A small encoder-decoder audio transcriber, trained from scratch: encoder depths [1, 2, 1], batches of 64.
Rows from block 3 of the audio encoder, named by matrix and row number. Each number is 50 + 10 x the weight over its row's rms, rounded and kept within 0 to 99. All counts start at 0. After the name is the row's rms in percent of the matrix's.
# conv: width-3 conv (encoder.blocks.3.conv.weight, 432x288x3), inputs 27-53, a 3 kernel for each
conv.246 099:34 52 48 58 51 55 49 66 55 22 50 51 42 54 54 57 43 38 39 34 41 47 51 48 40 38 59 45 56 47 45 50 64 45 51 53 59 40 48 61 47 50 58 41 74 59 49 53 67 60 42 48 54 50 42 51 55 41 50 58 53 35 52 46 49 74 57 49 41 55 39 37 56 57 56 68 42 45 53 56 50
conv.247 100:66 45 55 65 50 41 55 48 48 53 46 68 44 53 53 52 58 43 26 49 59 50 42 56 56 61 65 61 48 66 50 65 68 59 49 40 58 53 68 44 41 59 46 25 50 56 47 40 43 41 52 54 54 53 30 45 34 59 32 41 52 63 47 40 41 58 41 33 57 43 55 47 61 45 51 54 40 37 69 36 27
conv.248 100:64 48 42 47 36 57 48 53 64 61 50 47 72 47 45 28 54 50 47 41 51 44 44 55 54 52 44 49 62 53 63 37 56 50 41 41 53 41 61 55 44 55 56 59 56 48 77 51 47 38 59 52 68 46 41 42 53 55 39 44 47 39 35 44 50 60 24 37 57 38 59 56 63 58 66 52 54 56 41 61 31
conv.249 100:53 58 63 58 46 42 58 52 58 55 67 59 41 45 46 45 45 78 49 68 53 61 56 42 39 48 63 60 43 56 51 53 77 64 35 57 49 75 59 50 37 66 47 52 40 47 44 41 39 52 41 48 38 36 64 45 59 55 47 72 53 63 43 39 75 52 54 53 43 55 50 48 50 52 32 49 81 51 35 41 43
conv.250 099:37 65 54 68 65 59 52 41 50 35 67 46 51 36 60 51 34 43 57 28 46 48 52 65 58 49 54 58 59 44 50 56 36 43 52 48 42 61 64 61 72 43 62 44 26 60 58 45 63 41 53 36 45 56 50 47 53 52 71 48 58 60 45 53 65 63 30 37 39 57 35 50 56 48 47 51 38 52 41 50 72
conv.251 101:54 56 37 45 49 40 49 43 63 52 43 56 44 37 45 40 51 36 59 52 56 59 37 54 56 47 45 34 59 71 60 39 57 38 53 53 42 45 59 45 65 58 60 51 59 46 64 32 54 51 55 57 43 49 51 45 45 54 65 50 44 39 79 54 56 48 53 36 54 48 46 43 51 57 30 29 63 49 52 45 41
conv.252 097:48 56 43 45 77 61 35 55 54 38 59 32 56 48 57 44 44 43 54 55 49 64 55 77 52 47 61 39 53 35 51 58 50 48 44 59 39 45 38 36 44 48 60 41 54 53 50 57 42 52 35 66 36 48 47 60 34 40 49 51 58 56 44 49 43 34 40 65 44 52 56 58 63 39 48 32 34 56 44 45 67
conv.253 100:55 43 57 49 36 42 45 50 57 43 74 47 25 60 58 49 54 42 51 54 59 56 65 52 50 61 38 49 41 64 54 58 63 50 47 38 37 47 58 53 57 29 31 45 52 55 48 50 44 57 37 68 55 50 45 38 55 69 55 63 52 38 48 40 42 61 61 45 50 56 43 52 46 40 61 58 38 59 57 49 51
conv.254 098:61 59 54 69 61 48 61 61 48 47 47 32 55 48 38 51 38 34 47 42 51 63 50 61 55 59 47 40 61 77 55 47 34 43 52 44 50 47 56 50 40 42 49 52 38 47 57 37 56 44 53 66 57 39 30 51 36 39 54 59 57 53 66 44 40 55 54 57 61 47 48 62 59 38 47 42 67 67 49 61 24
conv.255 096:51 50 48 51 41 60 72 46 51 60 52 51 64 33 54 46 64 39 52 52 35 44 23 64 66 36 50 42 44 61 51 51 34 59 55 55 25 65 52 47 53 47 57 41 52 40 46 46 52 35 48 68 58 49 65 51 43 44 57 54 44 38 66 46 66 40 65 58 44 46 52 46 55 68 70 68 55 38 43 69 46
conv.256 103:25 54 36 53 61 62 51 48 58 40 59 41 69 33 51 60 49 48 37 48 38 44 48 37 64 53 56 59 39 42 47 49 56 47 46 49 56 53 51 49 36 46 52 63 49 45 50 43 66 59 45 63 75 48 65 58 54 62 71 43 49 62 47 63 55 33 53 37 51 51 37 42 70 59 47 68 65 46 58 68 31
conv.257 100:62 59 48 68 47 43 43 41 45 48 55 49 47 59 61 39 46 30 66 41 55 51 50 40 50 50 63 34 36 52 59 42 43 58 53 56 59 45 47 51 54 51 55 41 55 46 55 31 51 52 37 34 40 53 45 48 49 64 32 67 32 57 66 44 59 57 45 37 61 57 37 46 49 51 55 58 41 70 64 44 62
conv.258 097:42 40 59 56 41 56 38 48 55 45 56 44 57 59 57 51 51 54 49 48 57 62 61 50 71 40 54 40 57 55 47 59 37 56 48 61 47 46 42 48 38 61 64 60 41 43 67 64 47 46 28 62 56 49 28 58 57 47 36 58 71 36 44 67 55 48 40 48 56 67 37 48 45 58 40 39 37 44 51 67 59
conv.259 100:38 33 36 48 51 53 47 40 44 37 53 42 64 34 52 78 45 54 19 52 55 57 50 19 66 32 47 58 85 64 56 44 52 49 51 64 54 58 47 50 41 52 55 54 56 35 53 47 36 50 73 41 63 36 43 37 57 54 44 73 63 52 52 27 59 57 62 56 49 59 44 45 48 35 67 52 49 44 58 46 48
conv.260 101:53 56 39 41 49 40 63 40 54 49 37 34 58 62 56 58 76 47 57 57 56 39 56 38 43 34 46 52 41 48 68 38 59 54 37 56 61 62 42 48 70 53 41 41 57 59 45 71 64 59 59 48 52 50 55 43 45 52 45 47 30 52 48 68 55 35 53 48 41 44 40 45 55 49 47 51 52 77 62 45 56
conv.261 100:61 49 65 30 55 75 44 52 60 44 48 36 48 44 60 51 44 57 56 47 35 49 56 42 45 51 54 49 51 37 52 61 67 43 54 43 45 56 34 56 36 48 41 39 64 48 51 52 46 33 32 42 64 39 61 42 54 37 67 48 54 54 46 60 44 53 69 62 39 42 53 59 35 43 39 40 45 48 50 57 53
conv.262 100:53 42 60 50 49 41 53 63 48 63 42 59 31 67 58 64 54 34 59 60 43 53 51 42 43 46 57 66 47 50 57 54 56 45 66 70 67 52 49 45 50 50 27 37 43 53 61 60 43 61 56 42 46 51 63 50 37 75 73 51 30 39 68 47 58 28 50 54 58 49 53 57 65 58 45 52 57 42 33 56 59
conv.263 103:73 53 31 65 43 40 62 43 49 50 61 57 45 50 78 33 42 53 60 47 49 57 44 56 44 42 52 53 54 70 58 48 57 45 61 32 56 70 31 24 54 44 36 63 61 41 50 56 49 56 64 52 42 72 47 66 62 52 47 61 55 79 70 60 44 49 43 44 54 57 55 59 55 46 48 46 52 52 51 57 52
conv.264 101:45 68 54 47 64 58 59 46 53 33 54 50 52 62 49 47 34 62 43 46 53 57 49 51 20 47 37 45 36 47 36 65 40 44 51 46 53 51 58 53 64 40 66 51 46 53 51 46 38 47 40 22 43 42 48 43 37 35 71 71 50 49 32 59 34 44 47 55 51 37 46 47 53 55 56 37 62 41 55 34 46
conv.265 103:74 43 37 54 55 18 61 50 53 48 49 48 51 70 52 59 53 43 56 48 47 38 65 71 61 52 55 53 50 57 61 55 55 48 52 51 49 54 64 35 44 51 43 46 47 44 42 53 49 49 60 36 30 52 49 47 51 66 63 37 40 65 30 57 61 34 48 36 32 34 48 51 41 60 59 50 42 59 54 61 44
conv.266 100:65 44 46 37 62 52 35 51 44 34 45 52 46 54 51 43 46 41 41 38 67 40 50 56 37 41 64 55 46 36 49 35 52 40 71 50 48 35 53 48 30 53 40 39 48 49 61 73 39 45 55 55 48 60 41 43 41 47 50 35 38 54 55 44 40 48 22 57 39 55 54 48 59 66 40 51 46 69 43 68 39
conv.267 100:63 28 61 49 60 45 40 47 59 38 48 52 36 45 41 45 32 54 46 55 77 61 52 49 56 45 56 49 56 37 50 47 48 56 63 56 58 60 31 44 46 52 44 60 45 47 50 64 49 53 68 28 49 49 37 41 50 51 45 46 49 41 43 52 39 54 40 48 30 52 39 42 50 44 24 51 65 41 56 51 48
conv.268 098:40 55 47 45 46 55 49 65 43 40 50 34 57 65 40 65 69 46 41 49 35 43 67 44 38 64 45 58 44 56 38 48 58 37 48 41 48 62 39 50 52 44 49 52 52 50 62 54 60 64 61 46 59 26 46 64 45 45 54 72 50 50 48 35 44 38 55 34 60 72 43 37 39 68 53 74 33 55 58 43 60
conv.269 103:62 60 52 48 57 34 57 59 62 59 41 37 47 48 50 51 61 43 49 40 48 37 55 31 41 42 47 57 43 47 27 42 54 71 29 54 51 52 23 56 56 36 61 32 45 42 42 67 56 52 72 51 54 41 43 37 41 59 50 50 52 57 60 75 48 46 48 45 64 42 44 48 56 56 65 51 37 54 56 62 55
conv.270 105:36 40 47 38 50 71 44 59 63 57 39 39 38 58 47 56 56 71 48 39 47 35 47 53 66 55 33 39 57 61 50 52 50 69 52 56 35 60 41 34 46 61 41 44 33 56 47 50 59 52 53 35 54 48 49 44 63 40 54 67 54 49 56 47 64 48 43 45 47 46 61 55 40 65 54 54 61 68 45 56 62
conv.271 101:41 56 43 60 45 64 46 64 39 52 44 57 42 56 49 43 55 64 30 47 36 47 58 53 55 41 65 45 36 54 57 41 51 41 50 45 54 51 49 43 53 55 53 38 64 48 40 60 64 39 47 63 46 61 47 44 47 32 46 58 51 43 49 16 51 46 57 69 46 53 52 39 49 60 54 67 65 42 52 45 50
conv.272 102:41 34 63 44 56 47 47 34 57 43 50 63 36 44 25 53 36 39 50 63 50 52 52 61 43 55 29 44 45 60 46 50 66 63 42 44 47 61 33 39 55 38 76 41 65 41 38 58 60 52 70 55 56 42 53 80 49 49 58 40 49 69 35 63 52 72 49 58 47 49 41 48 63 62 59 55 57 30 43 44 47
conv.273 101:59 55 51 55 54 59 44 46 29 55 36 46 63 53 29 48 61 49 35 63 48 47 42 55 41 60 39 41 55 44 33 69 42 52 52 38 32 53 33 54 27 48 51 63 50 67 51 43 56 51 52 50 56 67 46 67 42 45 59 53 36 47 62 52 44 42 63 44 63 48 50 40 63 57 61 37 53 35 51 56 54
conv.274 100:55 54 47 50 54 44 56 47 54 40 48 59 45 59 38 43 37 59 59 35 60 37 56 57 54 51 64 39 51 54 35 29 52 20 59 55 48 50 34 53 52 51 36 63 58 57 55 38 40 53 70 42 40 62 29 42 45 44 41 51 84 45 53 37 44 62 21 38 50 53 51 47 50 50 45 72 49 48 41 30 32
conv.275 102:51 47 45 37 39 68 48 50 48 45 49 45 47 46 38 51 54 58 45 60 51 30 46 52 44 47 49 50 43 41 50 35 29 55 39 48 40 45 37 68 46 60 55 47 59 56 43 69 55 74 74 44 52 42 61 51 43 61 37 24 53 59 61 57 59 35 46 63 64 57 54 41 41 58 46 59 59 56 34 43 29
conv.276 101:62 65 30 64 52 43 52 41 38 45 45 50 68 53 70 55 48 46 61 47 46 62 32 19 64 49 75 49 35 37 55 37 52 68 37 38 59 53 66 52 45 69 52 54 48 60 47 45 62 67 43 54 48 63 51 50 25 44 48 68 58 64 41 47 32 54 61 48 56 49 53 59 38 60 63 62 65 47 49 42 64
conv.277 101:44 51 68 39 59 52 50 58 41 46 50 41 41 31 57 38 57 57 35 24 42 48 61 34 61 38 60 49 37 47 52 51 48 66 43 51 48 46 39 65 40 47 57 41 30 40 39 48 46 55 52 70 41 41 47 58 44 46 55 59 41 43 50 56 40 56 49 56 47 46 58 61 37 50 48 49 56 46 32 61 46
conv.278 099:57 38 52 68 34 31 41 44 64 54 29 61 65 49 62 41 56 35 49 45 55 34 44 54 43 45 42 51 38 28 52 62 54 49 49 42 54 67 59 40 64 44 52 55 64 54 40 52 39 63 35 50 43 48 63 59 37 61 60 46 65 56 67 30 55 43 34 59 51 47 37 34 39 55 65 46 62 51 43 53 59
conv.279 100:49 49 50 49 60 44 48 33 44 42 66 77 65 60 61 52 46 68 43 36 50 60 70 51 50 49 41 21 59 64 65 53 61 39 53 52 44 58 42 51 54 42 54 57 44 64 42 45 49 47 33 39 50 60 47 46 44 42 47 53 58 53 64 54 38 34 50 52 44 56 48 57 48 53 50 39 32 48 36 56 61
conv.280 102:54 41 48 48 51 44 44 41 56 47 51 58 51 43 50 41 48 54 67 58 51 57 46 39 73 49 52 57 37 60 59 54 41 36 38 58 56 58 72 62 52 57 57 46 63 44 49 50 55 55 55 45 39 38 45 42 46 36 53 55 34 49 75 53 49 46 53 50 70 48 54 51 48 39 29 44 43 50 55 39 54
conv.281 103:58 47 33 56 57 42 38 81 39 62 49 48 55 50 43 67 47 53 43 45 69 46 68 38 55 51 45 44 44 62 56 40 51 46 38 41 37 41 51 41 48 44 43 66 48 53 58 51 42 47 69 45 48 29 60 21 55 52 45 68 53 65 36 70 52 49 67 22 63 51 54 46 49 57 41 50 50 46 53 42 35
conv.282 102:59 61 48 32 46 56 45 49 68 29 53 46 51 48 47 56 50 62 45 52 48 67 58 59 56 49 50 42 65 51 39 39 53 56 49 34 54 42 36 46 36 46 59 47 43 55 50 42 59 47 58 51 56 45 59 61 56 48 64 64 53 54 43 59 54 53 49 54 41 50 56 46 49 56 47 45 33 48 54 60 45
conv.283 102:50 46 59 36 53 63 44 57 38 65 40 41 48 55 33 62 53 55 43 57 60 39 75 60 65 42 47 60 48 54 52 38 42 52 43 42 54 40 50 54 54 32 48 33 65 39 51 68 45 69 50 44 33 47 47 54 47 60 72 70 52 42 60 58 42 48 60 55 60 44 58 39 38 56 56 66 64 43 48 57 50
conv.284 101:48 50 58 72 42 32 36 38 43 58 52 47 59 43 50 41 54 57 43 35 56 52 55 47 52 60 53 51 36 53 53 65 37 44 47 51 65 53 37 37 50 63 55 63 34 58 51 69 49 59 49 50 54 35 55 47 39 57 39 56 64 58 48 77 45 55 70 42 67 47 67 47 38 51 51 45 42 54 51 41 45
conv.285 100:57 61 44 49 51 44 55 63 30 56 50 46 56 59 44 60 49 31 53 63 55 63 58 46 56 48 61 56 53 46 55 47 30 61 49 61 38 63 48 33 56 65 47 49 47 42 56 47 65 35 55 43 51 46 59 50 41 48 21 47 46 41 48 48 45 61 63 49 48 62 61 41 41 46 43 36 44 46 50 44 52
conv.286 101:33 43 44 55 38 61 39 60 57 47 32 57 46 38 69 50 33 41 57 60 63 51 54 59 44 38 56 44 23 54 46 58 44 47 45 53 47 46 56 50 45 62 51 32 50 49 55 42 49 51 57 37 35 46 53 44 61 49 54 58 56 47 51 47 71 62 56 58 43 51 53 48 59 22 38 28 66 33 39 46 51
conv.287 098:47 43 53 53 37 58 48 60 44 61 60 53 59 38 54 41 53 53 65 48 47 55 57 54 61 72 39 52 47 27 57 47 62 54 49 44 57 67 49 62 48 52 50 48 41 50 30 53 63 58 32 50 45 58 44 49 61 41 63 43 42 35 32 59 37 32 31 66 34 63 55 42 48 66 43 44 38 39 60 47 47
conv.288 101:50 44 51 33 58 59 23 23 44 65 49 52 41 35 43 40 35 57 55 54 56 39 52 48 60 50 55 49 52 57 40 51 39 55 39 35 65 35 66 27 47 50 46 35 46 52 53 58 40 59 40 46 32 62 61 52 46 56 37 51 75 60 66 54 48 45 60 53 45 40 51 48 47 47 43 67 38 60 54 37 50
conv.289 098:54 42 52 56 57 58 58 54 61 46 62 55 59 43 51 44 47 37 59 55 53 37 66 56 41 37 62 44 40 45 39 49 50 56 59 59 59 44 43 36 35 47 78 60 46 40 58 53 46 53 39 57 41 57 55 55 55 49 65 53 53 53 41 40 39 50 64 49 55 58 46 40 49 58 39 57 58 57 62 60 31
conv.290 098:55 46 63 40 51 51 43 66 44 38 57 49 56 40 49 54 63 55 41 35 33 54 38 42 31 60 42 67 62 48 36 55 44 54 46 25 52 59 63 40 63 46 33 58 55 40 59 50 60 52 57 22 55 61 47 52 58 56 63 59 67 43 49 41 51 44 52 49 56 44 62 45 43 35 48 47 43 49 40 47 64
conv.291 102:49 40 45 54 48 46 52 47 59 57 39 41 56 42 62 62 55 45 64 42 47 54 45 52 44 49 64 59 61 58 41 41 60 34 53 56 67 56 44 52 58 42 51 46 57 62 61 53 30 45 41 58 54 39 42 33 53 44 48 44 63 53 46 54 52 32 57 49 43 31 49 57 51 43 43 59 58 46 50 66 36
conv.292 100:52 68 68 32 53 49 31 44 57 50 52 46 22 64 56 45 48 62 40 33 27 39 49 42 65 58 61 66 68 44 38 28 65 57 48 55 46 41 56 59 44 63 52 48 39 37 54 35 46 45 68 38 58 60 54 65 52 40 48 51 34 51 32 54 42 59 31 53 64 38 59 60 26 59 47 52 52 38 40 41 47
conv.293 095:75 51 64 57 63 27 38 50 61 36 60 45 31 42 49 47 50 45 60 55 58 72 48 60 44 44 51 36 41 46 52 36 62 75 49 51 49 55 49 63 72 72 39 56 56 55 77 64 53 37 50 51 38 52 67 41 47 42 43 47 76 48 61 54 50 42 36 55 39 44 66 58 64 48 49 47 56 49 68 62 44
conv.294 098:43 50 50 39 53 27 52 60 60 54 47 50 50 58 45 46 46 47 49 55 35 45 36 56 37 68 39 63 29 66 44 60 50 60 44 66 59 44 61 33 53 49 35 55 59 54 53 65 51 54 51 66 58 45 52 51 60 40 37 49 52 52 40 39 40 70 58 45 53 51 42 55 65 68 36 45 48 21 50 48 53
conv.295 100:40 59 59 41 52 39 57 42 44 65 46 38 44 59 45 60 70 64 66 55 57 61 44 58 41 54 48 48 55 70 58 57 54 46 53 66 41 51 43 53 49 43 51 64 47 52 63 40 48 65 51 41 56 43 62 54 40 57 41 52 52 46 63 70 44 47 55 63 64 53 37 43 75 44 48 52 56 66 48 31 47
conv.296 101:42 49 46 44 53 62 46 56 66 43 44 25 37 50 51 52 64 53 38 41 40 43 61 59 71 57 52 62 34 24 51 54 55 45 50 50 33 43 72 45 51 35 61 51 54 26 43 43 53 58 68 67 47 45 55 61 50 51 63 49 67 63 63 53 63 44 51 57 56 36 52 32 54 55 52 49 43 54 47 66 67
conv.297 096:71 66 68 47 48 44 46 43 50 58 62 36 42 60 44 66 56 66 39 56 52 61 53 63 39 41 27 46 62 51 51 56 69 46 51 56 28 54 36 43 63 42 49 61 48 63 79 30 71 60 50 46 46 59 45 39 45 55 61 37 47 45 60 53 59 40 34 48 60 76 54 59 46 60 54 49 51 39 53 51 51
conv.298 100:39 51 42 81 32 37 47 44 66 56 47 34 41 47 51 57 51 60 51 52 52 47 63 53 31 56 54 51 54 61 47 35 45 51 33 79 49 41 34 35 44 48 59 47 58 54 57 51 47 58 33 45 63 37 53 60 39 42 66 51 32 62 62 52 54 44 39 30 63 40 32 39 37 57 51 57 49 65 41 47 37
conv.299 101:46 58 41 50 61 55 42 43 41 52 53 44 49 46 51 64 52 56 46 53 58 69 45 50 35 66 59 48 71 44 81 42 42 48 49 56 35 54 63 54 37 50 46 60 50 61 49 61 43 27 48 55 50 40 40 73 44 69 43 69 56 49 51 42 36 43 44 37 60 33 54 39 51 70 52 42 34 39 57 54 67
conv.300 100:58 44 69 42 47 63 42 60 51 51 43 73 51 51 36 57 45 36 57 56 50 50 50 61 42 61 35 60 62 73 58 47 45 40 57 69 52 36 33 52 50 38 55 81 60 62 58 76 42 50 47 39 61 53 38 45 60 38 48 54 79 57 56 57 56 63 47 52 32 50 42 40 50 75 40 54 41 39 48 39 66
conv.301 101:54 52 53 49 60 42 39 61 64 43 51 44 51 43 50 75 51 49 39 48 68 46 52 30 52 49 45 44 52 75 33 44 50 39 47 47 40 51 47 34 52 49 53 63 39 49 53 41 54 55 48 35 47 48 54 46 35 54 48 52 46 50 44 16 46 78 42 47 53 52 37 47 53 51 41 43 34 55 52 60 63
conv.302 104:47 44 56 33 45 61 70 42 72 52 43 54 53 53 50 51 58 42 28 44 43 60 66 63 39 77 33 72 30 50 54 59 47 49 42 62 44 54 50 55 53 54 59 41 43 30 53 49 68 40 54 52 58 69 54 58 43 43 46 52 48 46 52 59 62 38 56 45 46 41 52 43 30 72 62 32 54 48 46 55 59
conv.303 108:40 51 40 51 42 52 49 41 58 36 54 60 63 54 56 35 49 39 33 53 52 38 61 38 49 58 61 39 66 67 41 45 51 52 39 57 47 37 48 43 51 63 33 43 34 39 56 50 45 49 57 37 53 37 57 40 45 49 32 51 55 39 51 66 35 65 58 46 45 48 65 63 50 35 47 60 56 52 45 65 35
conv.304 093:47 59 49 56 64 59 44 56 57 46 47 64 59 46 38 66 42 68 43 52 36 49 49 48 49 46 45 56 45 53 45 50 53 61 65 57 42 30 48 51 58 37 51 53 38 47 51 40 50 52 51 31 50 42 49 29 48 62 49 50 47 61 55 51 57 44 59 68 54 56 47 52 57 53 39 49 56 50 31 50 60
conv.305 100:46 68 73 36 46 47 53 34 37 47 49 36 32 43 47 49 49 36 36 20 54 43 52 47 52 27 62 57 48 51 35 69 49 44 56 54 53 36 47 57 53 48 48 45 37 60 44 46 77 40 62 37 50 48 43 60 60 36 54 42 62 68 37 32 56 40 51 67 63 36 69 41 40 48 25 39 65 47 30 52 27
conv.306 102:55 64 51 59 55 53 33 47 40 38 40 47 49 32 50 55 66 61 61 54 46 50 44 46 49 60 42 60 46 45 67 41 55 46 59 63 31 55 41 58 51 53 40 44 62 43 55 53 49 53 48 76 60 43 53 65 53 54 45 64 50 26 54 56 50 66 62 38 48 48 49 65 48 39 50 30 50 49 54 58 49
conv.307 101:50 36 59 51 42 59 50 40 59 57 34 49 47 51 68 46 61 56 55 56 59 38 59 68 52 42 49 54 60 47 58 55 34 45 46 46 53 44 68 38 61 36 58 55 66 56 50 63 57 41 48 43 66 52 30 57 51 55 56 65 52 49 44 41 64 58 46 38 49 54 50 63 54 50 63 63 60 57 37 64 57
conv.308 099:38 49 59 52 54 58 55 49 44 47 43 54 47 51 42 41 42 48 68 44 64 43 52 27 42 60 51 49 55 52 65 45 55 65 53 50 40 40 41 41 50 43 53 49 33 54 60 49 59 51 34 56 42 39 44 61 57 45 47 68 55 57 51 49 50 30 68 54 59 27 42 32 42 48 55 48 40 55 69 24 49
conv.309 101:72 41 42 65 59 41 54 41 53 41 63 58 38 60 58 55 42 50 52 40 45 55 61 35 40 65 65 39 38 61 46 56 31 52 48 46 45 62 58 56 51 61 37 50 43 34 53 59 46 65 65 56 45 46 56 60 71 34 49 54 55 39 51 43 59 32 43 44 46 70 52 55 29 31 54 34 50 45 43 61 74
conv.310 099:56 52 55 54 41 66 52 59 51 65 38 46 49 43 57 66 52 45 48 47 65 47 41 41 54 66 48 59 55 29 35 52 60 43 60 46 48 40 49 52 46 56 40 50 43 53 54 47 50 58 48 52 36 67 67 48 67 51 52 31 34 65 59 34 43 71 62 53 55 47 47 48 42 46 62 63 59 52 39 44 44
conv.311 092:57 51 55 48 61 52 50 43 63 42 57 49 41 54 58 57 45 43 49 48 50 60 50 45 28 44 62 48 55 61 35 56 57 45 52 49 56 49 46 45 31 42 49 35 52 49 43 57 40 30 60 65 44 42 53 54 67 55 50 74 52 50 57 40 58 46 36 52 54 48 54 68 55 36 51 50 49 50 33 60 53
conv.312 096:62 69 44 48 27 55 49 39 49 56 53 36 35 61 57 42 38 37 46 75 49 44 66 43 51 60 52 56 56 41 62 45 40 67 52 48 84 39 42 49 56 32 39 46 52 58 38 55 57 36 47 41 52 53 41 35 47 52 59 47 72 38 37 68 53 44 51 50 38 48 29 52 52 38 29 66 45 70 56 51 56
conv.313 098:52 58 48 55 48 46 33 49 34 52 49 38 38 42 39 49 55 65 44 62 50 59 56 58 76 40 35 55 38 53 53 51 42 31 55 47 33 55 44 36 58 60 48 47 60 29 56 49 31 56 58 48 47 75 56 54 65 63 69 75 48 42 51 40 53 45 36 51 63 66 64 48 38 56 52 47 38 53 45 62 45
conv.314 101:48 41 43 71 36 45 55 28 57 39 51 46 49 47 61 53 54 50 47 56 55 39 69 64 32 62 51 37 45 40 66 50 41 45 53 41 57 44 34 41 36 31 62 48 59 36 46 32 56 51 34 48 50 49 39 51 34 41 41 53 47 51 66 48 44 34 39 74 54 38 50 66 43 47 46 52 32 34 48 58 61
conv.315 100:58 47 44 68 58 50 48 47 58 62 47 65 58 39 38 55 56 53 45 45 57 31 53 43 33 51 65 58 56 52 38 41 40 46 52 36 30 45 54 60 47 33 40 41 52 49 45 50 48 40 29 61 50 50 51 50 60 51 43 53 49 58 50 54 62 50 34 44 57 59 59 66 40 52 69 63 44 64 58 54 47
conv.316 101:73 42 54 47 32 38 65 53 40 48 57 32 52 38 51 49 45 45 40 51 56 58 42 50 38 60 57 63 48 70 66 48 45 53 47 67 47 65 36 44 53 48 58 31 37 52 43 42 38 49 44 62 48 52 56 43 54 52 50 44 37 51 66 50 58 47 51 63 42 41 45 45 57 20 50 57 50 43 32 48 49
conv.317 104:56 50 58 64 54 55 65 49 59 42 43 47 60 64 52 44 43 58 47 46 53 42 43 69 64 38 55 60 39 43 39 56 67 68 61 52 55 51 43 51 46 59 52 50 29 52 61 58 58 46 47 56 53 51 45 51 43 41 63 51 49 49 66 43 26 68 50 38 41 43 56 39 48 51 70 65 47 60 61 44 49
conv.318 100:53 58 56 64 43 60 33 49 64 46 45 38 49 48 32 45 40 53 56 58 69 37 51 45 56 55 35 48 39 55 56 47 44 46 47 38 55 37 62 44 54 32 35 63 58 53 49 34 61 60 41 52 35 49 55 52 60 49 55 47 49 47 60 46 60 35 45 42 40 43 70 52 65 55 65 47 40 44 57 62 60
conv.319 097:42 46 64 54 61 58 50 67 56 56 48 51 34 47 69 45 43 48 36 55 51 34 43 54 41 63 59 53 62 46 41 55 49 56 54 33 38 61 51 40 54 65 57 54 42 23 52 80 48 59 47 41 45 55 61 53 51 48 49 60 52 52 23 51 44 59 60 42 50 59 36 43 59 56 33 70 54 53 61 64 64
conv.320 099:53 56 39 44 47 55 50 45 34 57 54 56 38 50 55 36 41 47 43 43 48 69 34 52 62 42 40 55 39 48 36 31 56 47 51 49 51 45 55 56 45 54 52 33 45 44 57 59 55 52 59 36 44 34 53 51 52 61 35 34 34 64 41 36 60 59 62 39 55 49 43 49 35 45 66 57 57 50 54 61 52
conv.321 100:50 42 58 63 50 64 50 58 41 66 42 45 60 52 32 31 64 25 48 37 71 41 71 49 60 62 44 44 50 57 42 60 45 36 45 48 68 38 47 52 63 40 57 38 50 36 47 54 32 50 36 42 67 66 47 49 49 47 42 54 42 60 46 51 51 58 63 58 49 53 65 61 53 42 30 59 27 38 57 57 50
conv.322 100:53 43 59 38 75 33 46 32 41 42 51 42 51 25 63 44 35 41 55 48 41 50 81 56 53 61 50 33 73 39 55 61 39 29 49 55 59 51 35 52 67 70 43 52 47 48 57 53 38 35 46 44 62 65 56 55 72 61 50 58 73 41 55 38 45 55 41 41 66 52 69 39 87 45 60 39 51 64 59 41 31
conv.323 098:46 53 43 41 44 48 58 57 49 45 40 51 56 47 54 53 42 42 47 52 63 50 46 51 35 43 74 39 54 27 73 42 50 41 63 48 52 38 67 47 58 46 52 53 47 47 58 39 63 36 54 51 48 49 35 54 29 47 50 31 64 62 38 43 58 57 50 35 30 43 51 38 44 39 52 40 32 63 45 45 24
conv.324 102:49 39 52 42 55 52 36 54 52 44 58 58 51 52 38 63 41 62 45 44 70 39 32 60 59 45 61 47 52 57 46 51 49 50 39 54 55 56 61 60 53 57 69 57 51 61 43 51 36 44 48 55 49 53 59 65 50 29 43 67 44 62 67 57 66 61 53 56 50 61 44 52 58 42 44 53 57 46 55 66 38
conv.325 095:49 55 52 40 61 39 41 46 54 24 46 58 46 43 52 51 54 39 49 49 46 47 46 40 42 54 33 57 71 40 49 62 44 38 50 43 49 33 48 39 46 58 35 39 49 55 44 38 51 38 53 61 37 62 56 41 48 45 49 68 51 58 41 32 60 63 63 68 43 58 63 46 46 41 55 44 57 55 52 76 53
conv.326 100:44 39 63 59 45 34 41 67 55 45 54 52 27 42 47 55 54 62 45 53 53 57 45 69 50 67 53 43 31 52 49 45 61 48 63 47 50 58 47 43 42 59 36 49 60 66 43 42 61 52 55 49 37 41 72 43 49 46 31 55 51 38 35 45 49 47 41 58 53 50 42 47 47 53 49 70 58 47 61 59 63
conv.327 101:53 39 43 51 34 53 52 59 44 73 50 55 43 54 59 46 50 47 63 36 55 61 46 42 51 44 53 36 44 38 61 55 45 25 58 74 74 41 55 42 42 57 61 36 34 37 27 23 44 56 42 55 53 39 54 66 44 48 56 46 43 46 67 40 57 46 56 72 46 45 44 56 47 49 41 63 64 47 61 37 38
conv.328 101:59 45 42 58 47 40 49 49 50 27 64 44 48 44 44 38 55 46 58 50 47 51 38 50 30 46 49 43 45 41 41 70 43 41 58 48 55 43 36 40 62 49 38 59 45 46 44 48 49 46 57 51 59 43 44 46 56 62 47 45 44 51 35 31 52 59 49 52 44 47 45 52 35 52 49 51 43 50 46 37 62
conv.329 098:47 52 49 49 58 59 44 59 29 57 40 50 68 55 41 37 52 47 63 50 43 63 39 56 70 63 32 33 61 60 68 36 48 72 49 40 64 53 45 49 57 41 47 52 46 50 39 63 45 60 59 52 60 55 39 42 51 21 61 44 65 52 62 39 54 38 57 48 58 56 50 50 43 51 44 53 48 48 39 77 44
conv.330 102:53 44 62 56 47 46 52 47 58 50 78 54 36 63 67 59 33 45 77 51 51 48 46 46 53 37 35 57 45 30 46 51 45 49 46 39 55 61 63 23 62 52 63 55 52 32 34 51 70 39 41 51 65 44 42 53 61 43 66 42 46 40 41 66 58 53 62 53 48 53 39 59 29 46 38 44 44 58 56 39 58